Rows from block 2 of the fusion encoder of a small model that answers yes/no questions on an image's attributes, named by matrix and row number. Rows with one number belong to one neuron. Each number is 50 + 10 x the weight over its row's rms, rounded and kept within 0 to 99. All counts start at 0.
After each neuron's rows are labels from the 100 texts, of 14976, where the neuron reaches its highest value: "fires on" is the input token at the peak. Only what is clearly more common there than usual is listed. The data: aerial photos of the United States (SatlasPretrain).
# fc1: MLP up (fusion_encoder.blocks.2.mlp.fc1.weight, 1152x192), inputs 96-191
# fc2: MLP down (fusion_encoder.blocks.2.mlp.fc2.weight, 192x1152, transposed), outputs 96-191

fc1.167:51 37 52 41 45 44 53 45 57 44 50 45 52 45 62 52 69 72 59 63 49 54 52 61 32 39 56 37 66 56 61 55 66 49 33 36 36 55 51 57 54 44 73 38 45 35 36 49 52 58 58 41 47 61 54 40 73 59 53 63 33 35 52 55 54 42 44 37 65 49 44 42 64 67 52 47 62 40 46 58 48 54 47 53 31 51 45 27 51 47 62 61 59 66 39 58
fc2.167:40 48 46 66 46 70 55 51 51 49 76 45 54 49 39 58 57 65 55 51 43 38 44 47 48 35 41 55 43 56 49 42 57 53 50 29 39 48 46 56 46 47 55 49 56 55 57 59 52 51 46 37 53 40 59 48 41 68 47 59 68 55 51 42 44 34 40 59 40 48 71 46 53 47 50 34 62 39 65 43 52 52 58 51 53 38 43 55 55 47 50 52 48 53 60 47
fires on: "building"

fc1.278:50 43 58 52 38 50 43 37 61 69 43 64 61 56 45 55 51 62 53 61 70 41 45 45 51 48 49 47 52 57 44 41 48 47 46 46 52 48 43 43 37 60 31 40 58 32 45 57 67 46 49 44 63 55 52 48 65 58 50 74 38 48 64 36 54 53 48 28 53 66 49 46 51 63 43 42 63 52 58 51 65 61 40 56 41 50 66 71 52 57 47 58 63 63 43 60
fc2.278:50 63 30 58 47 57 55 48 48 45 53 50 37 54 33 49 46 36 54 55 50 41 44 52 42 39 51 73 28 55 55 71 48 47 48 42 46 51 64 46 50 42 49 64 42 47 68 44 56 49 55 46 46 47 58 64 23 60 41 58 67 45 41 61 38 54 35 51 21 43 66 72 60 46 43 50 56 45 48 52 36 47 64 44 62 39 38 50 68 49 51 62 35 54 67 33
fires on: "parking lot"

fc1.157:32 27 66 50 24 47 65 34 63 47 31 49 63 63 45 47 55 69 65 44 80 40 64 51 57 50 61 50 48 47 46 44 70 46 48 62 54 48 54 49 48 50 44 30 56 31 35 59 56 56 53 48 52 55 57 56 61 56 45 44 51 67 61 45 49 46 55 39 59 58 37 59 60 63 42 53 32 57 47 67 51 47 49 49 53 28 57 55 36 49 50 49 55 45 34 53
fc2.157:50 66 34 67 61 64 53 60 48 47 63 50 43 43 23 52 55 46 55 52 33 40 39 37 42 39 40 60 47 56 50 50 57 59 48 40 34 53 53 50 36 43 53 59 49 58 69 57 53 56 43 30 43 41 42 49 37 48 56 68 55 41 56 58 49 58 50 55 25 55 77 40 52 42 50 48 56 42 56 42 58 52 57 43 59 38 40 48 68 53 58 63 38 56 63 46
fires on: "building"

fc1.644:51 48 62 48 46 39 46 64 35 68 44 65 55 58 47 56 42 55 61 51 47 53 46 65 50 50 53 53 47 46 45 44 57 56 44 41 27 34 50 70 37 46 47 58 42 34 33 52 51 62 63 48 61 54 41 67 51 51 71 58 70 55 67 46 61 51 46 40 60 46 60 46 54 65 44 45 65 74 52 53 53 38 63 57 35 50 57 28 39 45 61 60 42 48 43 56
fc2.644:34 59 46 62 46 69 51 56 51 56 54 31 44 41 48 51 55 61 49 51 45 39 38 33 43 36 41 67 54 45 39 43 57 52 64 36 46 56 51 51 44 59 51 46 56 58 63 51 49 41 31 34 44 40 55 48 35 61 33 50 58 51 56 52 51 38 48 55 34 55 65 54 36 39 52 35 53 46 58 34 48 54 58 52 64 49 44 59 56 56 40 66 43 54 69 46
fires on: "park"; "river"

fc1.83:49 48 54 48 40 30 69 57 57 53 56 55 50 61 54 53 41 60 66 53 67 54 68 57 42 44 60 55 39 36 60 51 69 57 36 41 47 39 50 63 36 52 64 39 46 31 30 49 46 62 48 57 58 51 64 51 48 65 57 67 68 44 49 45 62 39 41 48 61 47 43 51 63 74 50 54 53 66 70 41 60 38 44 55 43 39 59 21 60 46 51 45 49 50 33 55
fc2.83:30 57 42 62 49 72 52 48 46 55 64 46 50 49 40 50 58 61 58 57 39 36 44 40 44 34 38 66 51 57 37 48 51 53 59 38 44 49 49 61 45 45 48 48 61 57 61 53 57 49 44 38 53 47 51 51 44 57 40 60 55 59 53 52 50 45 48 62 38 52 71 53 45 51 48 32 55 46 54 42 54 53 60 46 56 42 40 54 49 51 52 65 42 55 64 48
fires on: "building"

fc1.710:54 34 52 61 37 47 50 41 40 43 38 41 43 34 51 57 37 58 38 47 70 49 48 47 46 44 60 59 52 49 31 42 52 54 54 49 44 60 58 54 51 51 45 51 49 58 47 52 31 47 41 49 47 34 65 51 53 55 61 60 53 23 59 53 45 49 45 48 57 45 50 50 50 82 36 40 46 57 43 47 53 38 43 44 41 66 55 39 33 42 56 38 60 47 57 41
fc2.710:45 66 45 56 56 70 53 57 48 57 58 37 55 52 39 66 50 58 56 57 44 50 51 40 38 39 33 65 49 48 51 39 59 61 46 42 32 49 43 48 58 47 52 44 51 48 61 50 52 60 42 32 51 42 56 55 46 63 47 52 50 59 56 45 58 62 54 61 39 50 65 39 39 47 64 51 47 46 55 37 53 43 50 55 66 39 52 53 65 50 46 54 47 45 44 57
fires on: "park"

fc1.718:35 55 58 48 42 57 49 39 53 51 36 41 38 45 47 43 47 52 33 40 79 56 61 49 36 69 88 60 57 66 51 47 34 51 44 45 49 71 40 53 42 59 65 53 52 56 41 51 48 52 25 46 59 40 55 36 54 55 58 41 22 32 55 60 44 42 55 46 48 50 67 46 51 40 41 52 55 42 43 55 44 37 53 29 45 48 53 63 43 63 59 54 51 41 44 61
fc2.718:47 50 31 59 43 64 54 64 58 45 56 56 51 55 41 70 49 64 68 64 42 43 41 57 36 23 40 62 42 50 46 45 45 57 47 46 56 49 52 53 48 44 42 59 56 37 53 57 62 56 44 45 27 43 58 48 45 58 46 56 77 57 47 39 52 46 38 37 34 48 54 57 56 54 48 42 50 37 63 48 48 55 69 52 50 36 44 47 60 30 56 46 41 60 67 55
fires on: "railway"

fc1.426:57 58 70 54 42 42 60 63 50 48 59 46 35 48 58 43 41 42 54 63 72 54 54 57 42 77 53 43 37 42 65 46 44 44 32 36 52 38 36 68 47 42 58 52 44 44 42 55 50 61 52 39 54 53 45 57 64 60 58 49 81 42 60 51 48 42 42 39 63 39 53 45 64 57 60 51 56 56 40 45 49 42 28 60 53 38 47 34 45 51 46 60 62 61 56 53
fc2.426:30 52 37 61 45 72 53 52 49 44 69 40 51 44 41 53 56 64 57 61 49 40 38 44 52 34 39 63 54 50 41 38 50 50 63 32 36 48 49 60 47 45 51 46 57 54 56 51 52 44 44 36 45 41 58 43 41 60 39 53 60 58 54 51 50 36 46 50 37 49 72 47 47 47 52 35 61 46 63 39 54 51 63 48 59 42 46 62 53 54 50 58 49 59 67 52
fires on: "road"

fc1.503:54 30 49 59 38 57 58 37 61 45 38 51 42 41 48 62 43 56 39 56 68 65 58 56 49 59 63 56 52 33 58 44 58 49 54 39 57 67 48 58 67 56 30 55 44 37 58 59 47 51 47 41 54 57 58 45 58 63 48 47 41 51 64 64 40 43 58 45 59 45 43 61 55 62 18 54 50 49 50 57 49 37 57 44 55 66 40 47 45 48 51 46 57 69 50 37
fc2.503:38 53 43 66 44 57 63 62 50 47 61 49 50 36 29 53 45 69 58 55 54 44 44 23 34 42 36 65 47 57 39 34 56 55 37 32 32 55 44 57 39 40 61 52 40 60 64 42 51 50 42 39 51 40 45 41 45 50 49 56 69 47 58 47 55 53 25 48 44 47 64 38 48 44 63 44 56 41 63 48 47 53 47 46 59 29 49 56 68 49 42 63 45 34 54 65
fires on: "parking lot"

fc1.194:59 37 48 50 43 52 57 22 52 61 43 40 54 58 48 59 56 51 49 63 62 46 52 66 76 37 56 50 39 45 36 55 59 64 47 49 52 51 41 56 57 43 30 48 52 50 34 56 44 63 39 55 55 60 59 42 55 48 46 46 55 67 42 43 39 39 61 50 56 60 50 45 52 46 23 48 53 63 46 47 45 59 41 42 49 40 63 59 63 63 45 42 69 57 46 59
fc2.194:42 67 45 55 62 57 59 70 51 48 51 57 49 57 57 56 48 58 43 53 57 46 42 29 51 45 28 61 50 50 61 46 57 55 46 39 30 53 51 50 36 63 65 55 43 55 74 46 48 47 58 38 40 24 41 54 50 59 59 60 59 37 53 48 57 43 36 47 54 46 77 48 51 48 63 44 50 49 56 45 48 53 46 55 51 40 42 49 51 54 49 70 36 51 48 43
fires on: "park"

fc1.636:26 60 43 44 47 41 55 46 53 43 39 22 45 53 64 59 59 64 45 55 66 38 42 46 37 71 46 39 38 72 69 65 44 57 43 33 43 42 47 55 50 51 58 48 54 63 53 36 59 47 54 60 48 58 57 72 21 65 59 46 45 50 44 63 40 35 45 52 48 44 44 47 50 54 49 51 46 53 65 67 64 29 52 50 41 39 57 53 51 58 43 45 50 54 61 46
fc2.636:60 47 34 68 55 76 39 62 55 48 60 61 49 47 29 51 47 31 50 46 37 26 70 56 55 49 46 79 50 54 52 48 50 42 56 45 55 48 39 49 32 54 33 55 34 51 55 58 31 50 50 43 42 46 36 42 64 64 52 45 52 55 65 49 53 60 46 44 66 40 53 44 44 63 48 38 56 48 39 25 47 71 56 40 64 54 44 52 51 53 54 61 50 52 50 54
fires on: "parking lot"; "railway"

fc1.532:64 51 57 61 55 47 35 65 57 61 46 75 39 65 41 43 48 60 52 63 53 46 48 55 48 71 49 43 47 55 33 36 50 40 46 44 42 43 27 56 55 45 46 38 56 34 32 59 52 60 59 55 46 37 49 54 54 48 65 61 50 60 53 53 56 60 65 42 54 58 58 64 53 64 42 64 53 46 57 46 54 37 50 52 50 65 50 47 53 46 56 24 51 41 40 47
fc2.532:38 59 32 43 54 52 56 50 57 54 38 51 37 40 50 55 51 47 56 53 70 48 34 25 62 27 49 64 40 57 50 42 77 51 51 42 52 46 69 50 42 51 62 54 47 53 64 37 59 40 40 41 69 56 41 47 59 45 41 49 63 66 56 46 29 49 46 48 51 43 52 47 45 51 44 31 42 45 54 42 47 58 55 50 54 44 47 59 82 56 48 58 43 52 54 56
fires on: "building"; "river"

fc1.434:36 38 49 50 51 43 54 41 58 53 37 49 49 44 50 45 43 58 49 56 79 66 67 62 53 45 58 47 36 52 38 46 60 41 56 42 43 48 47 34 46 52 41 32 65 66 37 53 50 40 44 57 58 53 49 45 83 68 53 67 54 44 52 39 44 51 37 65 76 41 34 63 52 67 48 46 59 54 57 52 48 41 39 48 47 54 47 48 42 45 51 55 53 56 58 55
fc2.434:54 64 43 60 56 63 54 53 46 45 62 47 47 49 43 63 45 54 56 39 40 38 48 31 36 47 30 74 61 48 56 40 55 69 49 49 41 56 42 54 43 53 52 41 45 42 71 51 40 59 51 40 61 53 61 59 48 43 50 43 46 51 55 47 59 60 50 52 28 51 61 33 32 41 54 58 43 53 56 42 48 51 59 53 70 36 51 59 73 64 50 55 54 50 59 56
fires on: "park"; "parking lot"

fc1.191:75 61 72 38 33 32 60 53 50 55 56 66 51 53 39 49 49 43 41 53 68 53 58 63 43 46 40 58 44 48 57 48 62 57 38 46 59 55 43 48 58 49 33 40 52 09 35 43 66 51 43 59 52 70 62 59 41 62 49 51 58 52 58 61 56 28 42 51 46 55 53 51 48 69 55 49 48 65 41 64 51 55 55 39 54 38 61 42 66 48 54 50 54 60 47 54
fc2.191:39 51 37 70 42 71 53 36 45 51 51 44 47 42 43 61 73 57 46 44 31 33 46 40 50 37 54 51 47 50 41 44 49 34 61 40 49 48 63 44 53 66 48 57 39 58 45 66 50 47 47 31 41 40 66 40 46 58 42 40 55 58 58 38 46 49 46 47 50 59 53 42 53 52 50 37 65 52 59 32 48 36 69 50 52 49 50 64 39 63 31 42 49 57 60 36
fires on: "road"

fc1.205:40 48 52 59 56 53 37 44 64 56 44 46 56 27 30 34 57 44 44 27 55 59 47 54 61 71 43 54 40 38 39 49 49 45 58 63 48 52 39 57 68 53 49 42 44 43 46 70 29 57 55 43 42 52 63 60 53 48 49 53 33 48 66 49 50 68 43 63 48 33 62 66 37 58 45 41 60 56 54 58 48 30 49 62 49 46 42 66 38 40 63 48 59 48 61 48
fc2.205:47 59 19 49 43 58 59 43 52 50 52 59 50 47 46 60 45 59 49 67 39 38 45 49 49 33 47 64 53 50 61 39 71 58 42 49 44 57 53 33 36 49 59 56 43 69 73 43 49 54 41 36 54 49 48 56 52 49 58 54 59 46 47 53 62 51 62 52 42 53 55 33 62 41 55 60 45 41 57 43 48 47 47 36 54 51 48 37 71 64 52 54 52 49 40 58
fires on: "building"

fc1.0:57 45 73 57 42 49 64 41 51 71 36 54 53 46 34 47 40 66 44 68 69 50 65 63 62 51 53 46 40 32 40 38 45 39 41 50 61 33 44 57 57 54 28 57 32 41 44 54 49 64 68 47 39 45 59 54 51 58 62 55 47 50 66 48 43 48 50 52 49 44 39 54 65 70 35 56 59 66 54 45 44 46 43 55 49 58 43 45 47 30 48 45 59 64 52 40
fc2.0:54 58 44 67 46 64 44 55 47 48 58 53 49 53 46 66 58 43 45 53 41 40 40 31 25 52 43 68 56 66 55 47 74 57 54 38 34 64 55 39 46 47 60 52 51 46 55 42 58 55 39 38 58 49 39 49 50 54 52 47 41 50 55 53 37 50 46 52 39 46 67 47 48 47 56 37 58 40 53 39 47 38 49 35 60 42 50 57 68 72 33 64 42 31 52 64
fires on: "park"; "parking lot"

fc1.147:63 57 44 42 38 42 54 57 45 51 53 64 48 60 52 42 47 64 56 69 70 60 53 53 56 53 50 38 32 35 48 52 53 44 30 34 54 34 33 61 42 52 61 50 32 43 41 60 50 62 76 60 53 53 63 45 52 69 52 45 56 62 50 64 56 42 63 47 60 50 43 47 58 64 60 59 64 64 57 45 46 55 39 55 41 32 46 35 49 41 39 57 53 53 52 62
fc2.147:42 61 42 65 50 74 61 53 44 50 69 47 55 43 44 62 55 59 58 58 47 42 45 46 50 37 46 62 47 52 40 41 53 52 52 34 41 44 41 62 43 44 54 53 62 55 51 56 54 49 45 36 48 45 52 51 49 70 38 50 64 59 51 53 51 34 48 51 36 47 68 51 51 60 54 35 58 47 61 42 56 49 69 48 62 43 47 66 52 47 50 55 47 57 64 52
fires on: "building"

fc1.70:57 51 47 44 56 36 59 46 43 51 52 53 40 48 55 58 53 47 58 69 54 68 62 58 35 46 46 59 39 54 50 48 69 57 25 28 50 30 32 62 61 46 59 54 43 50 44 46 45 57 53 47 53 57 55 40 62 60 44 54 45 66 61 59 52 47 54 33 77 61 48 46 50 56 61 39 57 60 67 45 66 51 35 66 45 27 52 37 43 43 39 64 42 45 34 53
fc2.70:38 56 49 65 51 74 54 45 55 44 76 51 57 44 42 53 59 68 54 55 47 44 43 45 55 36 50 62 55 55 46 42 54 48 49 36 40 51 48 53 47 47 52 53 62 51 49 60 52 48 39 30 46 46 54 50 45 67 43 55 73 56 56 48 50 32 42 54 38 48 74 46 50 52 52 36 55 44 59 41 52 50 65 49 66 48 46 65 49 54 56 59 49 55 66 48
fires on: "road"; "building"

fc1.264:78 43 68 42 44 28 68 49 37 44 47 69 68 59 56 37 50 53 56 60 56 66 51 55 32 47 51 56 37 27 66 55 60 53 38 28 55 38 46 61 49 46 55 52 33 49 40 56 58 53 44 63 50 63 56 54 58 54 45 51 43 51 50 64 55 48 56 56 61 50 66 48 54 58 47 61 46 64 57 51 63 55 49 57 51 51 45 30 62 59 53 57 53 52 49 56
fc2.264:36 63 46 62 46 71 52 53 50 53 48 53 49 47 49 62 55 74 61 46 45 40 47 47 51 34 46 53 56 54 39 42 50 46 47 37 41 40 47 55 41 56 57 49 55 56 56 61 50 45 39 24 51 40 53 47 47 74 42 58 65 54 51 44 50 34 46 48 42 55 69 45 55 48 44 26 56 50 62 44 55 50 65 42 59 45 54 63 53 58 45 51 50 50 58 41
fires on: "road"

fc1.101:57 44 69 61 31 47 45 47 53 55 38 44 43 46 51 42 44 35 35 55 30 40 53 45 55 45 51 31 39 38 47 45 45 41 49 60 43 62 52 37 43 60 41 56 45 65 45 54 44 52 49 42 64 40 54 39 46 60 50 52 47 48 52 49 64 40 43 51 49 38 55 47 49 64 36 59 47 41 39 32 42 37 46 65 50 61 51 57 51 45 67 62 56 45 55 51
fc2.101:62 56 43 62 51 64 51 67 51 47 63 48 55 46 42 60 67 57 46 68 63 47 56 48 37 47 46 54 65 52 49 53 39 66 44 44 46 48 59 55 44 39 60 42 32 49 54 53 49 47 61 39 42 57 49 59 40 48 54 49 53 50 53 41 55 58 62 50 55 58 45 56 61 39 66 55 45 54 66 61 41 63 53 42 58 42 60 58 50 40 40 48 55 38 39 45
fires on: "river"

fc1.155:52 46 38 47 53 58 58 65 55 53 44 57 55 32 61 48 45 51 60 60 53 58 42 67 79 66 46 47 54 67 66 35 69 53 54 58 53 28 32 63 67 54 47 67 51 56 21 41 51 61 58 41 45 50 52 49 49 52 58 48 49 68 67 39 53 66 49 60 58 57 57 57 35 49 49 47 58 63 57 49 41 53 70 60 46 56 54 53 43 47 47 49 52 54 31 42
fc2.155:50 51 41 46 54 54 44 43 46 39 48 51 38 44 42 56 56 63 45 53 50 33 28 27 47 32 46 66 57 46 50 56 46 60 50 43 42 53 57 43 37 64 60 49 50 59 89 58 54 38 46 46 53 33 55 47 44 58 46 52 65 39 43 51 51 42 42 49 36 52 51 39 52 60 47 35 39 38 39 47 54 59 50 58 51 49 44 50 61 59 41 74 52 52 59 59
fires on: "parking lot"

fc1.757:41 51 57 57 40 52 52 56 53 54 32 49 55 32 50 49 26 53 41 44 67 52 54 33 55 58 55 51 62 57 51 48 53 43 47 55 43 63 65 57 43 42 37 55 50 59 35 54 40 46 38 48 53 42 43 39 38 55 53 47 58 31 55 34 48 46 48 52 46 53 57 53 40 54 49 68 53 51 46 55 45 53 49 44 38 50 60 41 41 46 45 45 61 40 59 49
fc2.757:45 60 37 61 53 70 54 53 47 56 61 41 49 51 44 67 54 59 59 55 53 46 45 45 37 35 29 71 47 50 47 46 60 74 50 48 32 51 47 49 53 56 52 46 46 47 67 60 53 58 48 40 46 42 58 41 54 61 56 56 51 55 57 45 51 59 49 60 40 52 72 52 44 41 46 46 44 48 56 45 47 53 50 45 67 36 49 60 56 52 51 54 47 51 52 50
fires on: "park"; "parking lot"

fc1.472:46 59 51 29 58 40 58 41 43 50 65 38 52 45 42 53 45 41 49 52 40 37 52 67 44 56 61 43 53 45 52 64 43 40 34 45 43 66 50 48 45 44 53 46 55 47 49 46 62 32 47 55 46 42 41 57 55 70 51 52 33 33 41 37 45 40 45 39 48 52 53 46 47 64 62 62 40 27 57 27 51 62 76 32 50 56 47 48 35 42 61 51 40 48 45 61
fc2.472:54 55 61 50 48 72 49 50 37 54 56 46 43 54 45 66 39 66 60 49 52 50 37 48 50 33 49 58 47 49 37 48 52 59 53 45 42 30 50 57 37 52 47 54 51 48 56 55 55 54 44 37 47 53 75 48 42 55 39 47 50 66 53 33 54 45 52 44 33 48 74 41 50 38 48 32 66 38 57 56 46 53 46 59 45 41 57 53 61 45 50 53 43 57 61 56
fires on: "road"

fc1.632:40 53 54 47 59 43 59 42 51 48 30 43 53 43 40 43 39 62 39 47 50 40 51 51 57 53 65 42 61 47 53 44 47 42 61 42 41 57 55 55 34 48 56 50 44 49 37 26 41 46 49 52 39 55 37 42 64 77 48 68 53 30 56 57 48 39 46 46 59 51 42 57 49 66 64 41 55 52 63 51 41 56 53 58 42 76 42 45 27 39 53 56 54 55 57 49
fc2.632:50 62 36 62 50 70 63 49 41 53 59 45 46 52 50 65 47 59 58 43 50 56 51 39 44 37 41 66 47 54 43 48 68 59 51 52 28 44 37 55 44 51 47 39 58 53 62 67 48 52 42 40 59 49 59 49 45 50 56 58 55 54 48 36 59 53 41 42 32 48 56 34 35 48 60 49 45 44 50 37 54 52 46 48 60 31 46 67 62 61 49 58 50 39 57 55
fires on: "park"; "parking lot"

fc1.398:56 54 43 44 40 34 41 44 42 63 48 56 38 40 68 60 53 61 53 58 72 56 54 54 42 56 49 49 48 45 44 58 51 55 54 44 50 41 34 70 53 54 63 53 45 33 49 33 38 60 61 46 50 59 62 38 53 58 51 51 55 41 51 55 40 45 59 37 48 70 47 47 64 54 54 63 54 52 50 28 42 46 30 54 41 63 47 29 58 48 41 69 63 58 57 45
fc2.398:45 56 48 58 54 69 57 47 53 50 80 49 56 51 41 57 48 62 50 55 43 40 50 51 52 41 50 61 44 54 46 46 54 57 48 27 38 49 44 57 49 45 56 51 54 55 54 59 54 52 49 35 44 44 63 45 37 63 48 56 74 50 57 46 45 33 39 44 39 47 70 47 51 56 48 38 56 41 61 44 51 50 62 48 59 49 43 60 49 43 55 54 46 46 63 53
fires on: "parking lot"

fc1.181:50 68 59 70 55 54 59 53 37 54 71 51 45 36 46 42 36 44 40 48 61 63 56 52 68 58 73 49 56 42 44 50 41 38 38 39 44 56 53 50 48 54 64 49 52 45 58 43 56 51 56 40 39 48 50 40 60 37 46 36 64 38 41 49 55 45 49 42 44 52 55 47 58 47 46 69 48 38 40 51 48 64 60 53 43 38 52 60 35 55 43 48 45 66 67 55
fc2.181:37 55 52 62 50 66 51 55 47 54 70 38 55 49 43 49 49 66 63 55 47 46 43 46 44 29 39 62 48 60 44 40 49 59 58 34 42 58 49 49 46 47 53 57 54 64 47 58 48 47 45 49 54 43 58 42 29 62 50 53 63 58 55 53 44 38 42 60 37 50 74 49 41 50 47 28 60 49 57 37 52 46 52 45 56 48 43 60 57 54 49 54 52 48 57 46
fires on: "railway"

fc1.9:64 52 51 56 53 40 35 36 55 53 76 43 52 47 41 45 33 54 43 51 51 47 57 57 66 53 55 60 46 32 47 49 54 41 43 53 48 55 49 43 50 43 34 38 60 50 64 48 60 49 49 49 45 37 57 32 46 52 67 42 42 26 51 43 47 49 43 47 45 47 81 51 42 57 59 45 54 41 52 52 45 57 41 40 44 67 44 57 42 55 61 43 49 51 55 57
fc2.9:45 50 44 54 63 60 54 52 65 43 66 52 45 51 50 51 68 54 69 38 50 36 49 39 32 46 53 55 40 53 47 46 41 50 42 42 34 44 37 48 47 41 62 63 45 48 48 50 41 55 75 42 60 58 60 57 46 46 47 74 63 41 43 48 34 35 36 51 15 49 57 54 23 31 58 40 45 29 57 59 45 45 64 54 60 36 43 40 60 46 55 57 23 57 53 53
fires on: "river"

fc1.350:72 39 49 51 43 40 64 61 43 49 51 76 43 55 44 65 63 49 53 45 57 46 50 58 31 42 59 51 39 45 50 60 53 54 28 38 51 19 61 59 47 61 36 42 57 48 44 39 52 43 49 64 45 56 49 47 42 52 46 46 37 48 52 52 45 41 35 62 45 40 32 50 42 57 54 58 48 54 55 53 56 41 61 54 48 47 41 37 73 46 67 55 47 59 49 50
fc2.350:28 71 47 63 47 57 41 42 55 50 55 54 32 35 48 46 61 49 50 51 40 33 45 51 59 52 65 53 61 46 54 41 34 31 58 55 62 55 48 48 32 68 54 59 46 45 54 37 37 47 35 38 46 38 51 43 44 66 44 49 56 52 47 23 41 38 48 52 52 58 59 41 61 40 40 34 48 49 53 30 35 53 72 46 60 59 48 58 58 56 39 52 57 54 65 48
fires on: "road"

fc1.614:50 58 46 52 43 41 51 39 53 35 71 51 44 61 61 51 49 48 58 55 30 51 56 79 53 54 71 21 54 63 41 52 52 29 55 52 46 55 52 65 40 49 50 36 39 36 44 45 52 34 46 50 40 47 44 49 59 48 62 27 70 32 41 40 53 57 43 23 65 47 64 41 54 56 48 51 55 52 44 40 54 61 71 35 47 52 41 53 37 31 60 46 48 54 53 61
fc2.614:34 51 46 66 59 54 44 54 45 48 64 30 52 42 47 52 51 60 57 45 52 40 47 30 43 37 36 68 52 56 52 43 46 68 57 44 41 58 48 47 55 46 52 52 48 57 53 71 44 58 38 47 55 52 66 32 38 55 47 56 58 54 59 59 52 36 46 64 33 46 72 55 47 48 44 37 57 40 51 45 50 44 46 40 54 50 52 66 59 53 48 62 58 51 57 47
fires on: "river"

fc1.689:53 37 51 44 44 52 41 42 59 42 76 64 76 59 51 50 50 58 58 54 40 37 51 43 43 77 32 56 46 46 46 67 63 46 41 49 59 42 57 51 59 56 39 37 41 55 67 50 58 53 35 35 39 51 52 35 47 56 51 39 65 40 54 57 38 49 58 54 46 53 76 54 69 47 48 43 64 46 57 58 72 50 49 44 34 56 35 51 52 44 66 46 35 38 52 38
fc2.689:46 45 32 67 52 67 44 57 49 36 64 42 46 35 38 38 49 69 62 42 53 44 42 40 39 34 59 69 47 52 42 39 44 39 48 34 46 55 50 51 49 50 45 58 55 61 61 64 50 59 58 42 56 42 47 69 55 47 60 70 58 49 33 52 42 54 40 48 24 39 58 48 36 55 62 36 37 36 58 47 44 55 64 65 60 38 40 53 51 48 38 59 50 48 40 61
fires on: "river"

fc1.709:32 68 62 54 55 43 36 65 48 50 40 61 45 53 51 66 59 60 41 47 62 54 46 49 43 46 44 47 50 52 45 45 45 59 55 30 42 41 46 61 43 51 58 39 53 26 57 48 55 48 66 55 47 64 47 49 33 59 38 68 53 53 46 59 60 54 43 48 45 60 49 33 68 42 28 56 38 53 37 27 42 57 35 44 58 04 48 56 62 46 46 58 53 45 54 57
fc2.709:48 45 36 58 50 62 59 37 54 68 70 35 41 40 42 50 48 40 36 66 38 35 76 54 57 58 55 71 57 61 34 37 54 45 55 50 61 47 55 45 53 35 42 54 43 65 73 58 65 54 55 50 44 40 56 53 55 50 46 41 62 59 61 43 47 48 51 68 53 42 52 55 25 60 44 41 64 52 48 47 47 51 63 41 67 56 51 51 52 41 54 66 57 42 65 49
fires on: "parking lot"; "building"

fc1.118:51 47 62 75 59 57 40 59 47 46 44 55 41 31 38 52 30 47 43 44 51 49 47 35 54 59 64 42 63 58 58 43 53 45 44 62 38 70 55 36 47 54 48 72 50 60 44 51 52 68 41 28 48 33 58 50 45 68 47 48 42 36 61 47 47 45 45 68 51 45 54 48 39 48 45 52 56 38 50 48 46 54 49 57 44 68 50 54 40 43 50 53 47 37 62 44
fc2.118:50 53 39 57 53 68 49 65 50 55 46 41 53 39 42 65 49 58 54 54 55 44 55 44 25 33 39 64 51 49 49 44 67 64 59 55 44 38 48 53 56 45 43 43 43 49 68 64 55 60 57 38 46 46 49 52 51 56 56 49 47 50 44 37 48 83 53 52 54 49 57 55 47 42 53 41 46 52 48 42 48 49 45 52 59 47 45 58 60 58 46 46 58 48 42 49
fires on: "parking lot"; "park"

fc1.168:39 45 42 56 40 43 47 53 50 55 39 46 39 79 61 55 69 65 48 45 61 46 49 49 51 40 56 46 50 75 50 42 49 54 36 48 36 48 45 52 59 35 54 54 42 50 46 41 65 46 45 49 53 62 40 65 47 56 46 66 45 46 50 50 55 42 43 53 50 51 55 50 48 62 61 53 33 49 49 59 66 38 57 43 56 29 72 58 59 41 40 50 55 46 38 52
fc2.168:60 57 39 54 72 57 59 47 55 61 52 55 35 45 31 43 62 32 57 58 40 35 60 46 52 50 47 59 34 46 61 52 56 51 56 41 55 41 54 51 38 62 39 45 45 62 66 60 32 57 40 31 45 39 51 46 51 63 52 55 44 61 59 48 43 61 62 61 52 46 55 51 53 40 38 44 65 53 59 45 53 62 56 46 65 51 35 48 38 60 58 50 40 59 58 37
fires on: "parking lot"; "river"