A small model that answers yes/no questions on an image's attributes, trained from scratch.
Model: 10.2M parameters, 64-pixel images, encoder arch res2net, encoder activation gelu, encoder depths [4, 4, 4], fusion encoder width 192, fusion encoder layers 12, fusion encoder norm layernorm, fusion encoder activation gelu.
Training: soap at rate 0.0026, 3300 steps.
Rows from block 8 of the image encoder of a small model that answers yes/no questions on an image's attributes, named by matrix and row number. Each number is 128 + 32 x the weight over its row's rms, rounded and kept within 0 to 255. All counts start at 0. Numbers have three digits each.
Before each channel's rows are labels from the 100 images, of 14976, where the channel reaches its highest value: "top examples" is what is common among them; "peak on" is the class under the peak. Only what is clearly more common there than usual is listed. The data: aerial photos of the United States (SatlasPretrain). In brackets: how many of the 100, against the usual share in percent.
# c30: last pointwise conv (encoder.blocks.8.c3.0.weight, 288x288x1x1), inputs 96-191

top examples: crop field (49 vs 8.9)
peak on: crop field (48 vs 7)
c30.232:125083137099129150144037176118069109129088085080138110139115109106131122141127119046112162107136129118128135138076136142148166118108072123100148102118097155117190099147088186090154058130154057135149155039170153132112177116082102076112117085105130067125178090087201142123119119115078167094

top examples: crop field (37 vs 8.9)
peak on: crop field (37 vs 7)
c30.91:121139099128109156160192150106097098120143073129143171122120044108140124127101065166125139126095118109155151141150093076146111144089227135079096128106130096114198135100100095098159153150096156107037100188135115133115144088064107124100086098150095085104090165160112117102126133138117172120

top examples: building (99 vs 42)
peak on: building (33 vs 4.4)
c30.211:098156117084083112149141141100053148090069235134133130099140097116217180056148163099117139087118153143143106133115107102140134094129130200126130156160223111200154208121101117121163090145146121157119108077145110136159122104097073160119165085149120123085147147156137151194134127147156124124

top examples: building (95 vs 42)
peak on: building (27 vs 4.4)
c30.177:102140134093089112108115106123210153113162203175052145129149142087117129141111152062125155135147149139134133157122118114095123148118111148150139163124143128108196050111136150174154141108136145142142113092177073110128131068166078141076180091146130090122145122128172158127142172114106126104

top examples: crop field (26 vs 8.9)
peak on: crop field (26 vs 7)
c30.261:154111116133118051102122140129134119184152113122142134149096146053089072119152139065158117119115095103109051133151176145073122126098087144205112136101119098157136135140074131132111083182095094078122149148127107120066120148106094118117128129159108131111114164157121096139152162108102101129

top examples: crop field (28 vs 8.9)
peak on: crop field (28 vs 7)
c30.192:101109110146092132153025137191113086086115125166084135139072122168106096120131087125151085163161119112122109134051072141136081145148147145110125114101177131107176126109138161080118095139170109167100128072190147086116134105136107131133077145133057126120192098132103124077111116091088128146